A small class-conditioned image diffusion model, trained from scratch.
Training: muon at rate 0.0045, 10800 steps, batches of 128.
Data: trained on photos of plants, animals and fungi (iNaturalist), 77898 training examples, 17.7 epochs.
Rows from block 3 of a small class-conditioned image diffusion model, named by matrix and row number. Rows with one number belong to one channel. Each number is 50 + 10 x the weight over its row's rms, rounded and kept within 0 to 99. All counts start at 0.
Before each channel's rows are labels from the 100 images, of 14976 (inputs lightly noised), where the channel reaches its highest value: "strongest on" is what is common among them; "place" is the part of the image that holds the peak. Only what is clearly more common there than usual is listed. The data: photos of plants, animals and fungi (iNaturalist). In brackets: how many of the 100, against the usual share in percent.
# convs0: first 3x3 conv (model.mid.0.convs.0.weight, 288x288x3x3, standardized in use, each kernel summed), inputs 96-191
# convs1: second 3x3 conv (model.mid.0.convs.1.weight, 288x288x3x3, standardized in use, transposed, each kernel summed), outputs 96-191

strongest on: phylum Arthropoda (78 vs 30.9); class Insecta (73 vs 29.2); order Lepidoptera (37 vs 13.7)
place: middle right (42 vs 9.4)
convs0.201:51 56 48 56 54 51 55 53 27 44 46 57 53 34 46 58 47 51 46 53 56 50 53 53 55 49 42 67 66 54 56 57 56 56 53 55 56 63 45 55 46 51 48 61 40 49 47 35 52 47 27 40 57 42 65 46 43 41 58 87 43 44 41 52 57 55 46 37 53 51 27 34 44 55 40 65 54 45 50 43 56 36 36 44 39 53 42 51 42 45 37 47 48 74 65 59
convs1.201:51 32 48 50 37 40 50 45 40 46 69 47 40 48 62 56 57 45 59 62 43 64 56 48 55 48 53 56 35 66 51 41 52 62 50 58 54 51 52 37 49 45 53 41 58 33 37 39 33 56 54 66 54 68 72 39 47 74 60 27 34 57 53 46 47 42 43 27 56 55 49 72 40 33 45 56 44 58 45 44 38 57 39 55 51 54 56 69 48 49 51 54 45 38 46 46

strongest on: class Aves (97 vs 55); phylum Chordata (97 vs 60.8)
place: centre (42 vs 6.2); top centre (36 vs 9.4)
convs0.238:42 40 56 27 54 52 47 31 42 49 43 51 48 64 53 29 39 56 45 55 46 63 60 51 70 43 45 48 59 54 53 41 50 46 63 59 58 29 62 41 54 60 70 54 44 34 56 37 43 60 44 55 47 28 44 53 44 57 42 49 61 47 57 53 48 50 35 71 52 50 59 53 49 48 43 42 49 51 41 54 51 49 40 51 50 53 44 62 41 43 48 56 46 40 39 41
convs1.238:52 53 40 44 62 47 55 45 56 49 59 38 43 34 47 58 35 60 49 44 65 59 46 40 40 43 40 46 43 47 71 47 76 48 55 56 51 50 46 53 53 62 45 42 48 40 30 64 44 54 41 34 47 45 47 42 42 48 63 66 57 62 46 64 63 51 50 60 44 49 50 59 25 51 37 61 41 44 62 59 60 61 48 56 33 59 43 52 47 63 51 62 61 56 43 48

strongest on: phylum Arthropoda (74 vs 30.9); class Insecta (73 vs 29.2); order Lepidoptera (44 vs 13.7)
place: middle left (33 vs 9.4)
convs0.208:50 45 37 58 58 52 42 47 25 56 49 44 51 38 53 44 38 35 38 47 42 50 47 36 27 35 39 52 47 49 47 60 45 48 53 56 47 42 46 60 48 59 46 39 53 51 40 54 56 54 60 55 51 21 43 48 31 51 51 72 57 51 41 52 72 44 48 36 60 45 53 36 56 45 42 44 51 49 34 50 43 73 28 43 61 55 51 38 46 45 52 45 48 43 59 65
convs1.208:49 59 56 43 44 37 31 42 53 55 54 56 58 50 43 65 42 46 52 50 51 57 48 42 79 55 56 69 46 50 42 50 58 66 51 38 29 40 49 37 43 38 52 54 37 36 55 35 42 52 64 33 48 59 47 67 45 55 70 32 56 56 51 43 33 52 53 60 44 36 48 59 47 53 37 78 41 53 49 53 55 55 50 44 29 38 43 64 72 49 48 40 53 59 47 39

strongest on: phylum Arthropoda (75 vs 30.9); class Insecta (74 vs 29.2); order Lepidoptera (31 vs 13.7)
place: centre (35 vs 6.2)
convs0.236:48 50 36 47 59 59 46 59 42 50 44 56 60 38 50 47 33 53 30 49 56 57 54 58 65 49 68 57 57 49 48 44 57 53 38 35 52 70 66 59 49 56 65 61 42 55 54 56 74 54 49 48 47 50 47 42 36 68 47 36 50 43 56 42 62 51 50 71 60 65 62 53 47 51 52 41 37 22 31 46 57 33 52 42 65 50 29 37 59 39 41 49 50 48 33 28
convs1.236:42 54 41 44 30 48 38 39 61 61 47 50 48 46 78 66 45 36 58 48 47 54 47 37 59 53 52 55 50 66 46 59 49 41 57 65 51 23 46 48 48 56 48 39 42 42 49 22 43 35 64 53 40 53 51 71 53 41 33 57 46 34 61 46 52 48 49 54 55 37 58 50 52 35 53 60 55 49 58 37 31 70 34 49 36 64 46 43 62 52 45 71 40 49 53 64

strongest on: phylum Chordata (99 vs 60.8); class Aves (97 vs 55); order Charadriiformes (44 vs 7.6); family: Laridae (30 vs 2.6)
place: centre (38 vs 6.2)
convs0.178:54 37 51 55 47 46 41 59 31 51 55 53 32 43 40 29 65 51 09 50 39 48 49 69 40 50 43 42 63 55 49 42 52 51 56 40 51 59 54 63 41 30 48 48 39 53 50 57 46 54 33 48 59 81 60 59 53 59 41 58 49 47 53 59 52 47 49 33 47 54 33 29 42 59 52 51 61 73 67 50 55 66 46 50 46 50 67 48 41 51 48 48 51 53 72 36
convs1.178:44 53 68 37 58 57 69 53 41 72 71 46 43 54 47 66 47 57 61 58 47 48 44 57 56 63 55 44 53 43 46 63 50 27 38 47 62 57 28 45 67 44 60 57 54 47 39 47 69 57 43 42 64 54 53 40 35 43 55 31 41 49 50 46 64 55 54 42 58 65 48 54 46 62 67 52 38 40 53 59 56 48 70 69 56 59 50 43 34 54 45 58 58 66 36 46

strongest on: phylum Chordata (92 vs 60.8); class Aves (85 vs 55)
place: centre (27 vs 6.2)
convs0.227:43 43 46 41 76 56 54 46 59 56 51 54 53 59 49 61 54 55 43 49 49 60 48 41 60 58 43 52 57 40 51 64 49 52 64 41 48 49 44 47 56 67 40 50 46 46 54 55 29 59 48 66 69 45 53 48 61 43 55 59 54 47 62 38 49 41 49 44 34 63 76 70 65 66 38 52 68 51 55 54 40 32 52 48 75 49 35 48 52 37 58 46 36 47 46 55
convs1.227:65 65 46 64 35 38 43 55 31 32 56 62 60 56 49 55 33 48 45 39 66 38 46 77 59 41 56 67 54 58 48 52 54 49 29 52 49 41 67 76 42 49 56 43 51 46 47 40 70 35 46 63 52 46 55 66 50 61 44 52 71 61 49 52 57 55 52 40 63 47 55 37 40 60 59 64 45 53 67 47 49 53 54 66 30 40 43 42 49 44 43 70 46 45 51 43

strongest on: class Aves (90 vs 55); order Passeriformes (69 vs 24.9)
place: bottom centre (35 vs 9.4)
convs0.137:63 47 60 32 59 48 50 59 39 74 56 44 40 41 43 53 36 49 46 48 62 47 53 47 40 61 36 66 51 51 50 54 52 46 56 62 47 88 53 35 43 69 43 27 41 43 52 51 66 52 38 57 43 52 46 55 67 41 51 42 63 57 58 43 70 53 49 45 50 52 70 37 51 61 43 62 56 44 61 49 41 48 68 60 63 48 52 44 48 33 53 39 56 67 76 52
convs1.137:62 54 42 57 58 39 36 59 73 50 50 61 56 66 54 49 47 35 61 59 58 37 54 67 50 45 44 40 53 54 54 41 61 44 49 44 57 56 47 25 64 48 39 46 51 58 53 42 60 47 54 51 56 33 70 64 58 44 51 52 37 46 52 43 34 49 61 46 56 68 43 54 48 64 43 45 54 74 43 61 45 41 37 43 57 49 66 62 47 44 58 40 54 40 49 34

strongest on: phylum Arthropoda (67 vs 30.9); class Insecta (62 vs 29.2); order Lepidoptera (32 vs 13.7)
place: top centre (34 vs 9.4)
convs0.261:46 59 60 48 54 54 58 45 24 49 42 46 51 53 59 50 40 56 46 51 52 42 51 57 59 43 44 55 36 54 53 55 58 49 63 59 53 45 57 51 53 75 52 38 50 48 53 34 51 46 77 38 59 36 29 39 44 31 56 30 51 53 57 58 59 40 51 49 55 27 54 60 55 42 34 58 65 29 39 49 58 52 51 46 64 53 61 44 56 41 33 46 48 58 34 44
convs1.261:61 36 52 65 55 54 39 53 75 56 49 56 49 41 44 55 60 57 37 42 46 51 66 44 56 51 59 54 55 36 51 46 33 65 40 61 38 61 44 41 46 37 40 63 58 52 59 42 53 31 43 45 44 52 56 64 58 66 47 64 48 59 39 43 40 60 49 60 34 55 53 49 47 64 35 44 41 64 52 53 50 62 52 54 45 29 43 48 49 36 48 53 28 42 59 48

strongest on: phylum Arthropoda (72 vs 30.9); class Insecta (70 vs 29.2)
place: centre (27 vs 6.2)
convs0.110:51 43 53 37 61 48 48 56 24 66 42 58 58 35 43 58 49 43 19 45 46 36 50 52 37 54 42 52 48 42 52 66 53 53 57 43 55 55 45 37 50 58 62 55 56 48 61 68 52 66 19 57 53 68 59 63 44 58 48 62 49 51 41 49 44 48 54 26 40 47 30 51 42 38 62 37 41 32 48 50 41 73 40 46 59 51 42 46 39 54 63 40 56 49 58 34
convs1.110:57 65 53 47 49 34 49 40 46 45 48 48 60 62 57 32 47 74 70 48 50 60 41 63 63 45 57 59 40 53 52 34 47 48 31 35 51 40 56 53 48 60 51 50 50 54 45 65 49 58 64 49 41 60 25 41 64 44 38 44 41 47 51 50 54 72 47 41 73 51 55 56 63 50 35 63 58 46 60 47 52 38 48 52 46 70 47 48 49 50 44 42 32 35 49 61

strongest on: class Aves (85 vs 55)
place: centre (32 vs 6.2)
convs0.196:39 46 46 47 39 48 42 61 50 58 57 61 47 55 54 60 50 46 63 39 56 62 54 58 64 51 59 48 55 50 53 56 41 45 65 46 50 40 44 42 50 51 52 43 47 63 60 60 51 55 62 32 53 56 39 45 40 47 50 37 56 47 64 37 58 47 49 35 48 35 56 66 42 32 59 53 45 42 37 61 39 73 54 61 47 53 57 45 36 74 61 50 52 56 58 52
convs1.196:46 40 48 45 76 68 44 50 55 57 53 44 60 42 46 34 55 49 55 55 55 33 42 46 50 58 46 49 42 37 56 57 49 51 63 54 36 52 64 59 43 35 40 38 52 41 52 43 53 44 38 66 62 43 50 46 35 65 29 60 61 45 50 57 24 40 54 53 57 62 35 33 55 64 42 47 48 56 54 42 39 37 53 46 60 63 49 43 61 52 43 47 58 44 42 33

strongest on: phylum Arthropoda (61 vs 30.9); class Insecta (60 vs 29.2)
place: top left (39 vs 14.1)
convs0.34:51 47 60 50 71 51 49 49 50 47 41 53 43 42 44 41 59 53 49 46 57 59 50 58 65 58 39 42 57 52 52 53 51 58 55 42 42 55 50 72 49 38 55 67 56 44 46 53 51 53 45 41 48 44 41 52 48 41 49 31 46 46 58 38 52 64 75 42 31 34 49 56 30 49 47 63 45 47 89 44 49 42 49 52 57 47 72 47 43 45 53 56 48 45 52 46
convs1.34:43 44 50 51 46 61 58 42 54 50 40 34 57 58 39 55 50 70 49 41 52 51 60 35 44 42 70 50 37 51 39 48 46 46 43 51 40 53 49 55 56 65 28 59 52 57 57 59 51 41 45 67 27 44 53 50 51 53 48 61 41 58 52 63 69 34 45 48 69 53 58 37 48 51 65 32 62 66 39 59 54 60 42 50 36 50 56 61 52 59 60 39 51 58 50 53

strongest on: class Aves (88 vs 55)
place: top centre (31 vs 9.4)
convs0.156:40 55 41 60 37 52 54 29 41 52 48 47 46 54 44 56 48 49 65 48 56 57 50 34 52 47 47 61 62 33 55 64 42 54 64 47 51 42 50 49 43 52 64 69 40 50 51 60 58 51 51 43 44 28 53 59 52 64 50 59 50 17 56 44 46 47 36 36 49 64 45 39 50 45 49 43 60 36 64 47 53 25 32 46 44 56 36 53 53 61 37 35 46 65 44 46
convs1.156:58 61 40 61 55 47 47 55 37 37 35 38 52 39 48 38 56 60 46 59 55 56 61 42 30 57 57 40 51 35 61 36 56 51 49 59 63 55 67 43 50 43 49 49 45 36 47 52 39 60 44 38 47 43 35 59 33 38 49 56 57 56 38 58 52 63 63 41 48 34 41 41 51 51 47 62 65 39 51 62 42 41 60 44 46 58 55 39 53 45 57 80 48 79 48 61

strongest on: class Aves (98 vs 55); phylum Chordata (98 vs 60.8)
place: middle left (44 vs 9.4)
convs0.28:30 48 52 73 45 56 56 60 51 45 59 49 47 39 47 39 44 33 38 45 72 58 51 48 59 41 39 44 44 60 50 60 42 58 55 51 54 39 52 45 56 35 56 50 37 68 55 49 29 45 46 44 55 53 57 52 42 39 58 49 52 36 57 31 45 45 52 34 50 46 53 65 26 44 59 39 58 42 42 45 47 33 35 46 30 45 52 45 58 54 54 43 46 62 47 49
convs1.28:46 49 34 46 76 55 46 39 50 68 63 60 42 44 51 52 59 59 37 59 44 52 33 37 31 51 40 53 56 46 43 42 48 54 56 36 29 54 51 51 44 60 60 36 50 40 40 64 57 64 48 49 62 60 49 45 41 62 57 44 48 42 52 58 48 59 51 69 45 50 53 26 61 53 51 52 51 63 55 45 49 41 75 46 54 58 63 58 35 45 47 50 44 47 53 42