config.toml
horizontal_flip = true
blocks_per_level = 1
scale_shift_norm = false
momentum = 0.95
Rows from block 3 of a small class-conditioned image diffusion model, named by matrix and row number. Rows with one number belong to one channel. Each number is 50 + 12 x the weight over its row's rms, rounded and kept within 0 to 99. All counts start at 0. After the name is the row's rms in percent of the matrix's.
Before each channel's rows are labels from the 100 images, of 14976 (inputs lightly noised), where the channel reaches its highest value: "top examples" is what is common among them; "place" is the part of the image that holds the peak. Only what is clearly more common there than usual is listed. The data: photos of plants, animals and fungi (iNaturalist). In brackets: how many of the 100.
# convs0: first 3x3 conv (model.mid.0.convs.0.weight, 288x288x3x3, standardized in use, each kernel summed), inputs 96-191
# convs1: second 3x3 conv (model.mid.0.convs.1.weight, 288x288x3x3, standardized in use, transposed, each kernel summed), outputs 96-191

top examples: class Aves (95); phylum Chordata (95)
place: centre (72)
convs0.169 120:48 39 49 43 65 38 53 50 53 60 54 48 41 40 36 46 43 49 37 55 54 70 51 58 46 45 67 53 42 20 47 47 45 47 65 56 37 66 42 70 38 68 47 56 33 35 63 50 36 56 47 51 57 50 63 37 61 58 42 68 51 54 60 52 54 60 64 55 46 55 62 30 80 52 44 48 53 48 44 22 53 52 59 52 55 41 38 47 41 49 54 41 74 51 60 66
convs1.169 153:59 65 52 61 49 19 65 53 39 34 44 53 38 51 49 43 34 31 44 60 47 60 60 44 47 42 57 52 44 48 36 51 57 69 46 38 37 38 57 63 56 35 62 51 36 49 53 49 54 75 59 50 36 31 59 59 30 57 51 53 53 62 69 54 31 56 27 52 48 52 55 37 37 59 48 50 59 57 45 46 40 39 47 47 53 38 55 44 43 45 57 33 49 45 52 70

top examples: phylum Arthropoda (74); class Insecta (67); order Lepidoptera (33)
place: centre (54)
convs0.204 093:60 34 51 33 54 47 41 42 36 53 48 49 62 60 49 30 50 51 33 50 56 40 60 62 57 55 61 72 60 32 57 45 29 53 71 58 54 60 53 52 32 30 62 60 46 52 58 53 48 75 46 66 42 33 45 50 36 55 46 47 51 60 16 53 71 55 29 47 38 77 44 40 67 47 54 63 38 46 46 55 70 44 76 34 70 52 35 46 45 59 38 40 48 45 47 41
convs1.204 091:54 62 58 51 61 61 49 60 40 51 38 33 56 46 53 76 52 45 66 58 49 64 69 51 32 37 37 68 37 57 58 64 57 60 49 61 53 49 63 28 64 51 63 27 46 40 45 50 47 65 49 43 47 61 51 61 59 45 48 48 48 38 52 25 33 50 42 49 55 31 28 58 62 40 32 56 71 36 55 33 41 61 52 56 20 47 46 40 63 42 43 58 74 54 47 58

top examples: phylum Arthropoda (62)
place: bottom centre (48)
convs0.104 088:50 55 40 60 37 52 42 75 43 65 45 47 44 38 50 32 43 48 86 57 31 56 47 44 40 60 57 56 48 42 50 55 69 15 53 49 41 60 57 28 59 48 66 53 41 53 56 57 58 47 56 39 38 65 38 42 69 27 49 41 39 62 73 33 59 46 28 71 53 56 66 20 46 72 42 54 37 36 46 47 40 51 52 44 75 57 57 52 60 56 38 53 41 50 52 38
convs1.104 094:75 54 49 59 59 49 75 40 57 47 54 38 51 42 43 40 61 42 34 42 66 31 55 61 22 48 47 30 43 31 64 36 45 63 54 45 36 48 52 48 33 76 30 43 64 57 52 57 58 55 54 68 44 40 60 58 45 49 42 40 52 54 60 63 40 61 67 70 56 47 46 45 56 63 39 48 73 59 42 58 65 49 40 59 34 45 50 78 59 45 65 53 27 53 63 45

top examples: order Passeriformes (52)
place: top left (39)
convs0.70 098:44 29 45 36 37 55 57 33 48 42 62 56 57 34 44 45 43 62 40 68 50 45 47 47 53 69 35 42 34 12 57 52 57 46 61 46 54 49 64 51 61 51 70 62 62 37 51 53 29 59 57 62 55 48 38 60 56 56 45 49 47 57 71 52 26 39 64 78 29 48 81 43 36 49 26 43 44 52 48 58 38 41 70 43 58 53 50 44 46 35 55 40 36 27 39 52
convs1.70 068:58 46 41 63 70 41 49 41 41 41 62 47 32 57 55 58 55 19 55 65 24 47 57 54 58 33 31 30 66 70 59 34 58 38 58 66 65 54 57 35 47 42 43 42 41 47 56 42 49 73 46 63 60 47 99 55 37 45 60 55 42 29 26 47 48 55 65 45 40 56 52 50 64 54 60 50 53 59 52 45 53 33 47 38 50 61 69 57 42 47 41 60 54 48 53 39

top examples: phylum Arthropoda (64)
place: bottom right (83)
convs0.277 100:53 50 48 61 55 64 52 68 20 32 37 43 48 42 49 51 62 34 42 42 51 45 55 38 34 54 31 49 34 63 55 52 56 58 35 49 54 17 41 43 52 55 48 43 61 76 47 58 60 67 45 48 52 58 53 62 49 47 37 51 42 63 67 65 65 49 76 21 35 51 40 39 67 43 36 49 42 42 66 52 66 37 42 54 59 50 70 67 70 61 75 65 52 48 44 47
convs1.277 102:43 54 20 32 41 56 40 39 78 55 49 51 46 46 60 38 39 70 60 66 47 45 36 48 52 29 46 56 51 66 66 42 46 71 56 55 70 41 33 44 57 58 54 35 48 38 39 42 55 59 60 58 33 45 33 58 74 36 50 71 45 71 52 66 71 58 40 80 59 52 33 47 83 47 53 53 53 59 62 41 50 68 35 45 40 68 43 63 58 77 44 42 44 53 63 62

top examples: order Passeriformes (57)
place: bottom left (49); bottom centre (38)
convs0.44 094:40 70 36 54 40 64 58 44 64 53 65 60 34 57 62 57 39 43 77 58 43 70 56 40 67 53 32 60 49 65 42 51 55 38 60 53 58 38 65 56 75 59 35 56 55 46 49 46 71 49 54 47 52 49 47 54 32 63 44 36 49 59 67 45 51 57 24 28 50 49 49 70 34 55 47 50 32 46 72 56 47 43 51 64 62 65 63 43 55 55 66 67 52 54 44 44
convs1.44 088:55 47 63 53 46 49 52 69 55 38 42 46 39 61 56 40 51 55 24 51 65 32 50 43 48 57 60 35 58 26 35 27 45 69 51 22 40 50 57 59 75 39 50 77 55 48 34 41 50 61 51 71 54 65 53 36 57 39 47 74 58 58 44 52 37 50 49 54 59 53 61 36 52 60 46 47 60 57 57 36 50 47 50 36 48 32 53 63 45 39 42 35 51 46 53 52

top examples: phylum Arthropoda (60)
place: centre (25)
convs0.89 093:52 46 57 75 58 50 49 47 62 63 62 36 31 44 52 48 36 50 56 52 71 56 50 69 50 61 71 56 50 50 40 54 51 41 61 55 47 47 52 53 41 60 64 53 30 18 63 38 48 75 40 50 53 30 63 49 32 51 50 41 59 58 59 58 42 66 61 54 38 59 58 48 47 44 43 51 37 46 55 40 42 45 69 44 68 55 58 36 47 65 41 43 47 48 58 49
convs1.89 121:64 52 40 41 52 64 39 71 33 54 55 46 34 46 59 67 59 51 57 64 53 46 52 36 40 34 49 34 35 63 76 43 48 55 50 43 43 43 64 58 45 47 45 45 25 57 47 57 62 61 70 55 41 47 26 43 54 52 57 37 41 52 57 33 39 44 36 43 54 62 40 31 78 60 49 66 52 61 52 57 49 48 28 48 57 52 57 63 85 73 66 47 36 39 62 15

top examples: class Insecta (59)
place: middle right (32)
convs0.5 104:37 57 39 84 27 46 45 46 54 51 50 46 42 51 50 33 53 46 42 47 51 56 41 63 51 71 52 50 38 27 52 48 56 49 63 44 49 39 58 75 60 43 51 37 47 56 55 52 57 53 22 43 34 46 61 41 51 65 55 46 51 42 36 58 49 40 47 44 43 38 66 47 28 48 59 40 46 70 57 45 54 61 50 44 40 54 43 28 46 51 56 50 54 68 40 46
convs1.5 096:43 54 37 16 43 55 63 54 53 47 47 57 38 46 42 68 36 52 44 58 24 80 38 65 35 54 59 29 34 73 48 42 53 48 70 66 43 52 63 66 50 35 36 27 46 45 51 54 53 58 67 48 53 68 27 76 41 63 48 28 33 41 59 47 48 44 52 47 43 45 45 75 36 45 54 61 49 28 45 40 51 25 42 61 39 43 33 63 41 45 43 49 53 66 46 43

top examples: phylum Tracheophyta (40); kingdom Plantae (40)
place: bottom right (69)
convs0.31 103:75 76 42 45 39 42 54 77 49 36 65 56 66 31 50 42 50 62 70 53 57 40 66 40 63 62 38 49 39 40 56 32 59 54 55 59 49 42 44 78 56 33 50 48 31 55 40 47 63 58 66 24 47 34 49 41 54 53 46 38 60 60 45 62 49 42 62 62 53 44 53 44 56 48 56 54 17 48 42 56 48 40 52 57 65 54 63 46 50 68 47 45 49 55 46 77
convs1.31 099:32 18 34 44 67 37 38 33 39 54 22 38 53 54 60 52 34 24 47 38 55 48 34 40 40 50 60 45 59 49 47 58 51 44 45 53 59 41 40 33 27 54 33 38 69 54 49 43 46 40 43 66 57 64 88 70 54 44 64 41 30 34 81 54 54 38 41 47 51 49 56 67 57 48 34 47 56 54 58 40 60 47 28 46 53 49 40 56 44 63 76 60 75 58 64 27

top examples: order Passeriformes (50)
place: bottom centre (29)
convs0.168 105:60 71 39 48 32 57 45 29 05 60 47 64 52 47 44 64 46 44 65 39 43 62 49 34 37 39 70 60 47 69 44 62 50 43 37 39 46 54 55 45 53 52 52 59 51 48 51 63 50 57 45 44 52 63 34 40 42 31 56 78 40 45 65 44 56 50 37 65 45 75 76 26 69 52 30 51 63 33 41 49 64 47 50 39 54 53 46 46 61 53 45 32 43 75 27 47
convs1.168 091:52 23 60 57 54 45 44 68 70 65 53 49 51 53 59 32 38 45 39 53 51 51 48 59 86 70 25 38 63 50 54 40 54 52 65 60 60 56 61 45 46 36 40 45 66 69 38 49 55 54 50 34 47 14 54 80 59 60 64 38 25 57 38 48 29 52 65 43 52 53 49 70 56 53 57 58 64 54 53 47 49 49 64 67 43 44 72 50 44 42 58 56 48 41 83 56

top examples: order Charadriiformes (35); family: Laridae (25)
place: centre (34)
convs0.158 114:47 34 41 49 44 47 45 35 63 41 49 51 39 43 45 45 49 43 29 57 47 49 56 36 53 49 36 35 57 53 63 64 40 43 37 46 40 21 36 28 51 36 40 59 44 42 37 46 78 62 43 63 45 49 59 69 49 57 31 41 53 52 45 41 69 35 66 62 54 40 42 63 54 48 54 41 79 56 52 63 71 35 53 61 61 40 43 60 46 56 38 56 53 64 62 74
convs1.158 111:53 52 66 65 44 64 53 50 23 46 29 41 55 41 53 48 57 52 47 44 58 50 37 50 48 65 86 45 49 52 48 39 53 44 49 63 49 65 55 57 44 47 34 50 31 45 43 43 42 46 62 41 59 35 53 49 51 44 84 60 66 53 57 41 42 58 32 50 53 51 52 44 67 57 57 73 55 13 33 47 65 41 55 51 40 44 31 52 53 31 52 49 35 24 54 61

top examples: class Aves (92); phylum Chordata (92)
place: middle left (35)
convs0.231 088:48 43 59 83 61 47 49 67 22 72 46 53 48 36 47 38 29 58 53 37 67 36 55 48 69 54 48 45 28 59 46 67 42 44 60 53 52 56 50 68 52 51 61 52 55 47 63 43 38 54 33 57 48 53 48 40 55 42 43 56 50 42 99 26 49 61 46 47 42 37 61 80 58 47 55 33 65 54 55 37 45 45 48 40 50 58 49 37 61 32 62 62 58 43 44 48
convs1.231 072:57 48 54 30 42 71 59 45 42 35 77 53 58 51 50 59 54 55 21 61 35 42 30 50 50 56 59 43 42 58 31 35 60 54 48 58 38 43 60 41 45 44 51 49 57 75 26 66 36 41 42 54 48 29 39 37 58 45 69 37 55 45 39 40 47 67 40 52 40 58 47 53 39 67 45 36 47 34 51 56 44 46 68 50 42 71 54 55 48 60 38 47 71 65 50 60

top examples: phylum Chordata (99); class Aves (97)
place: centre (33)
convs0.132 102:44 41 57 43 47 53 58 50 31 32 53 58 37 51 53 35 51 63 16 65 63 62 66 52 51 52 23 46 66 45 55 66 64 53 55 39 62 64 58 46 39 03 47 43 44 55 52 41 35 47 43 42 61 76 34 48 42 55 55 57 49 52 41 41 65 54 53 53 57 51 32 56 21 49 26 62 41 58 57 61 52 13 35 60 36 57 53 53 59 48 17 55 59 22 37 47
convs1.132 124:63 51 42 30 53 42 59 56 46 40 71 62 46 44 34 54 41 32 74 61 33 54 51 78 56 58 38 40 55 38 47 40 67 47 39 57 70 64 33 72 56 65 51 61 41 49 58 44 46 35 51 49 83 41 70 32 28 40 45 49 45 49 35 54 47 54 41 43 34 74 77 50 61 59 63 49 62 49 33 63 33 38 45 40 73 37 71 57 42 53 44 70 58 39 64 55

top examples: phylum Arthropoda (67); class Insecta (64); order Lepidoptera (31)
place: top right (39); middle right (25)
convs0.54 090:51 53 51 61 57 52 50 00 44 49 52 39 16 47 57 54 58 37 53 65 50 39 48 41 60 36 59 43 50 45 48 35 52 35 58 52 50 36 51 52 42 55 43 62 69 49 49 59 67 34 30 55 59 68 59 61 43 52 41 43 55 45 53 47 48 49 69 64 59 47 47 31 62 54 43 54 61 45 63 50 57 65 48 52 60 53 38 39 41 41 66 58 49 42 39 47
convs1.54 083:30 66 43 51 57 38 45 73 45 37 65 59 61 55 49 50 58 75 35 44 43 50 41 50 51 53 45 46 39 57 43 44 33 66 52 53 39 50 43 51 75 55 53 68 52 43 29 56 53 60 51 47 47 48 43 47 75 49 52 57 45 44 46 51 33 72 24 65 47 47 62 51 77 47 53 57 53 61 48 60 83 51 52 89 52 48 44 63 40 56 59 49 33 64 72 84

top examples: phylum Arthropoda (67); class Insecta (65)
place: bottom left (51)
convs0.252 093:43 44 47 50 52 54 45 54 51 62 51 48 43 43 53 47 51 58 64 49 23 38 58 50 52 63 40 47 56 76 43 63 55 50 40 53 55 37 43 41 52 42 42 40 54 66 61 29 41 57 49 60 42 33 59 40 52 49 67 35 44 53 55 39 55 50 15 37 47 48 34 26 27 41 31 27 50 44 40 46 50 56 71 66 49 57 46 52 37 43 35 41 49 34 39 39
convs1.252 078:60 44 43 53 52 56 33 45 67 48 54 56 49 47 38 57 69 48 28 44 55 56 61 63 59 43 36 54 37 35 62 39 50 56 51 45 44 68 45 61 47 47 66 58 49 25 42 56 44 51 53 52 42 43 44 64 22 69 32 57 45 40 37 48 49 42 69 52 41 61 38 57 27 69 44 76 64 39 51 31 36 53 40 56 55 64 51 40 74 44 48 55 59 53 54 61

top examples: order Anseriformes (27); family: Anatidae (27)
place: centre (40)
convs0.270 097:43 58 30 52 38 53 36 28 75 43 39 51 58 44 64 41 56 64 59 61 38 56 50 20 55 21 45 44 57 44 55 40 46 56 55 70 64 44 63 45 51 48 47 60 55 55 47 47 46 59 38 62 36 46 47 59 42 64 69 27 40 34 66 63 67 56 32 51 58 44 61 55 50 56 64 28 48 51 42 75 80 51 39 50 45 48 25 52 38 52 32 43 35 34 37 71
convs1.270 086:17 38 70 50 40 53 50 65 53 48 42 50 45 41 43 44 50 49 34 51 66 38 44 50 52 65 23 62 41 36 49 31 57 40 37 42 28 49 44 48 43 49 39 32 41 28 44 39 51 50 48 52 72 56 66 46 34 38 52 63 58 53 37 62 53 50 60 57 50 28 34 56 47 45 56 51 60 53 45 53 21 49 35 45 42 47 61 57 58 31 49 78 56 52 53 61

top examples: phylum Chordata (99); class Aves (97); order Anseriformes (29); family: Anatidae (29)
place: centre (52); middle right (25)
convs0.116 079:37 51 43 43 48 53 59 53 27 42 32 55 37 54 54 45 43 58 31 59 58 56 56 56 69 30 17 59 46 50 57 40 70 64 56 57 62 54 54 53 46 54 64 48 20 61 53 45 39 34 29 43 57 78 39 23 45 45 51 54 44 57 36 41 42 57 36 56 38 37 57 56 42 43 61 44 42 61 41 49 37 61 27 48 30 51 55 42 37 35 57 50 51 65 51 57
convs1.116 114:47 56 59 58 37 32 63 38 62 54 48 41 61 40 70 31 53 42 56 53 41 56 57 61 41 51 50 48 28 44 47 60 64 46 53 72 46 49 53 39 53 64 61 41 55 57 48 56 52 47 41 24 60 46 51 45 37 58 48 60 74 39 53 66 49 52 41 57 43 54 44 60 35 64 39 56 64 57 56 65 60 47 61 40 61 69 31 39 35 51 61 57 31 58 68 47

top examples: phylum Arthropoda (68); class Insecta (67); order Lepidoptera (43)
place: centre (28)
convs0.69 136:54 49 61 60 50 53 63 31 75 55 47 52 44 50 54 40 39 64 42 56 39 18 53 62 58 69 76 48 37 48 51 59 57 36 64 45 57 48 51 50 45 41 56 67 49 23 52 53 50 60 33 55 58 46 61 73 44 67 44 58 59 59 39 70 66 50 46 50 62 58 27 53 43 50 44 51 48 46 38 37 42 40 61 81 34 53 56 48 50 43 64 49 60 39 48 52
convs1.69 145:50 73 56 60 64 43 53 46 38 52 51 60 55 58 38 58 56 61 65 47 22 58 32 42 33 41 42 27 58 47 57 51 61 36 52 52 46 43 49 44 30 49 48 35 56 68 57 77 68 71 43 49 38 50 55 38 52 92 62 47 67 35 31 66 37 56 33 44 56 62 39 31 50 57 38 55 33 52 43 79 49 64 44 50 60 59 52 52 57 54 38 46 44 63 20 43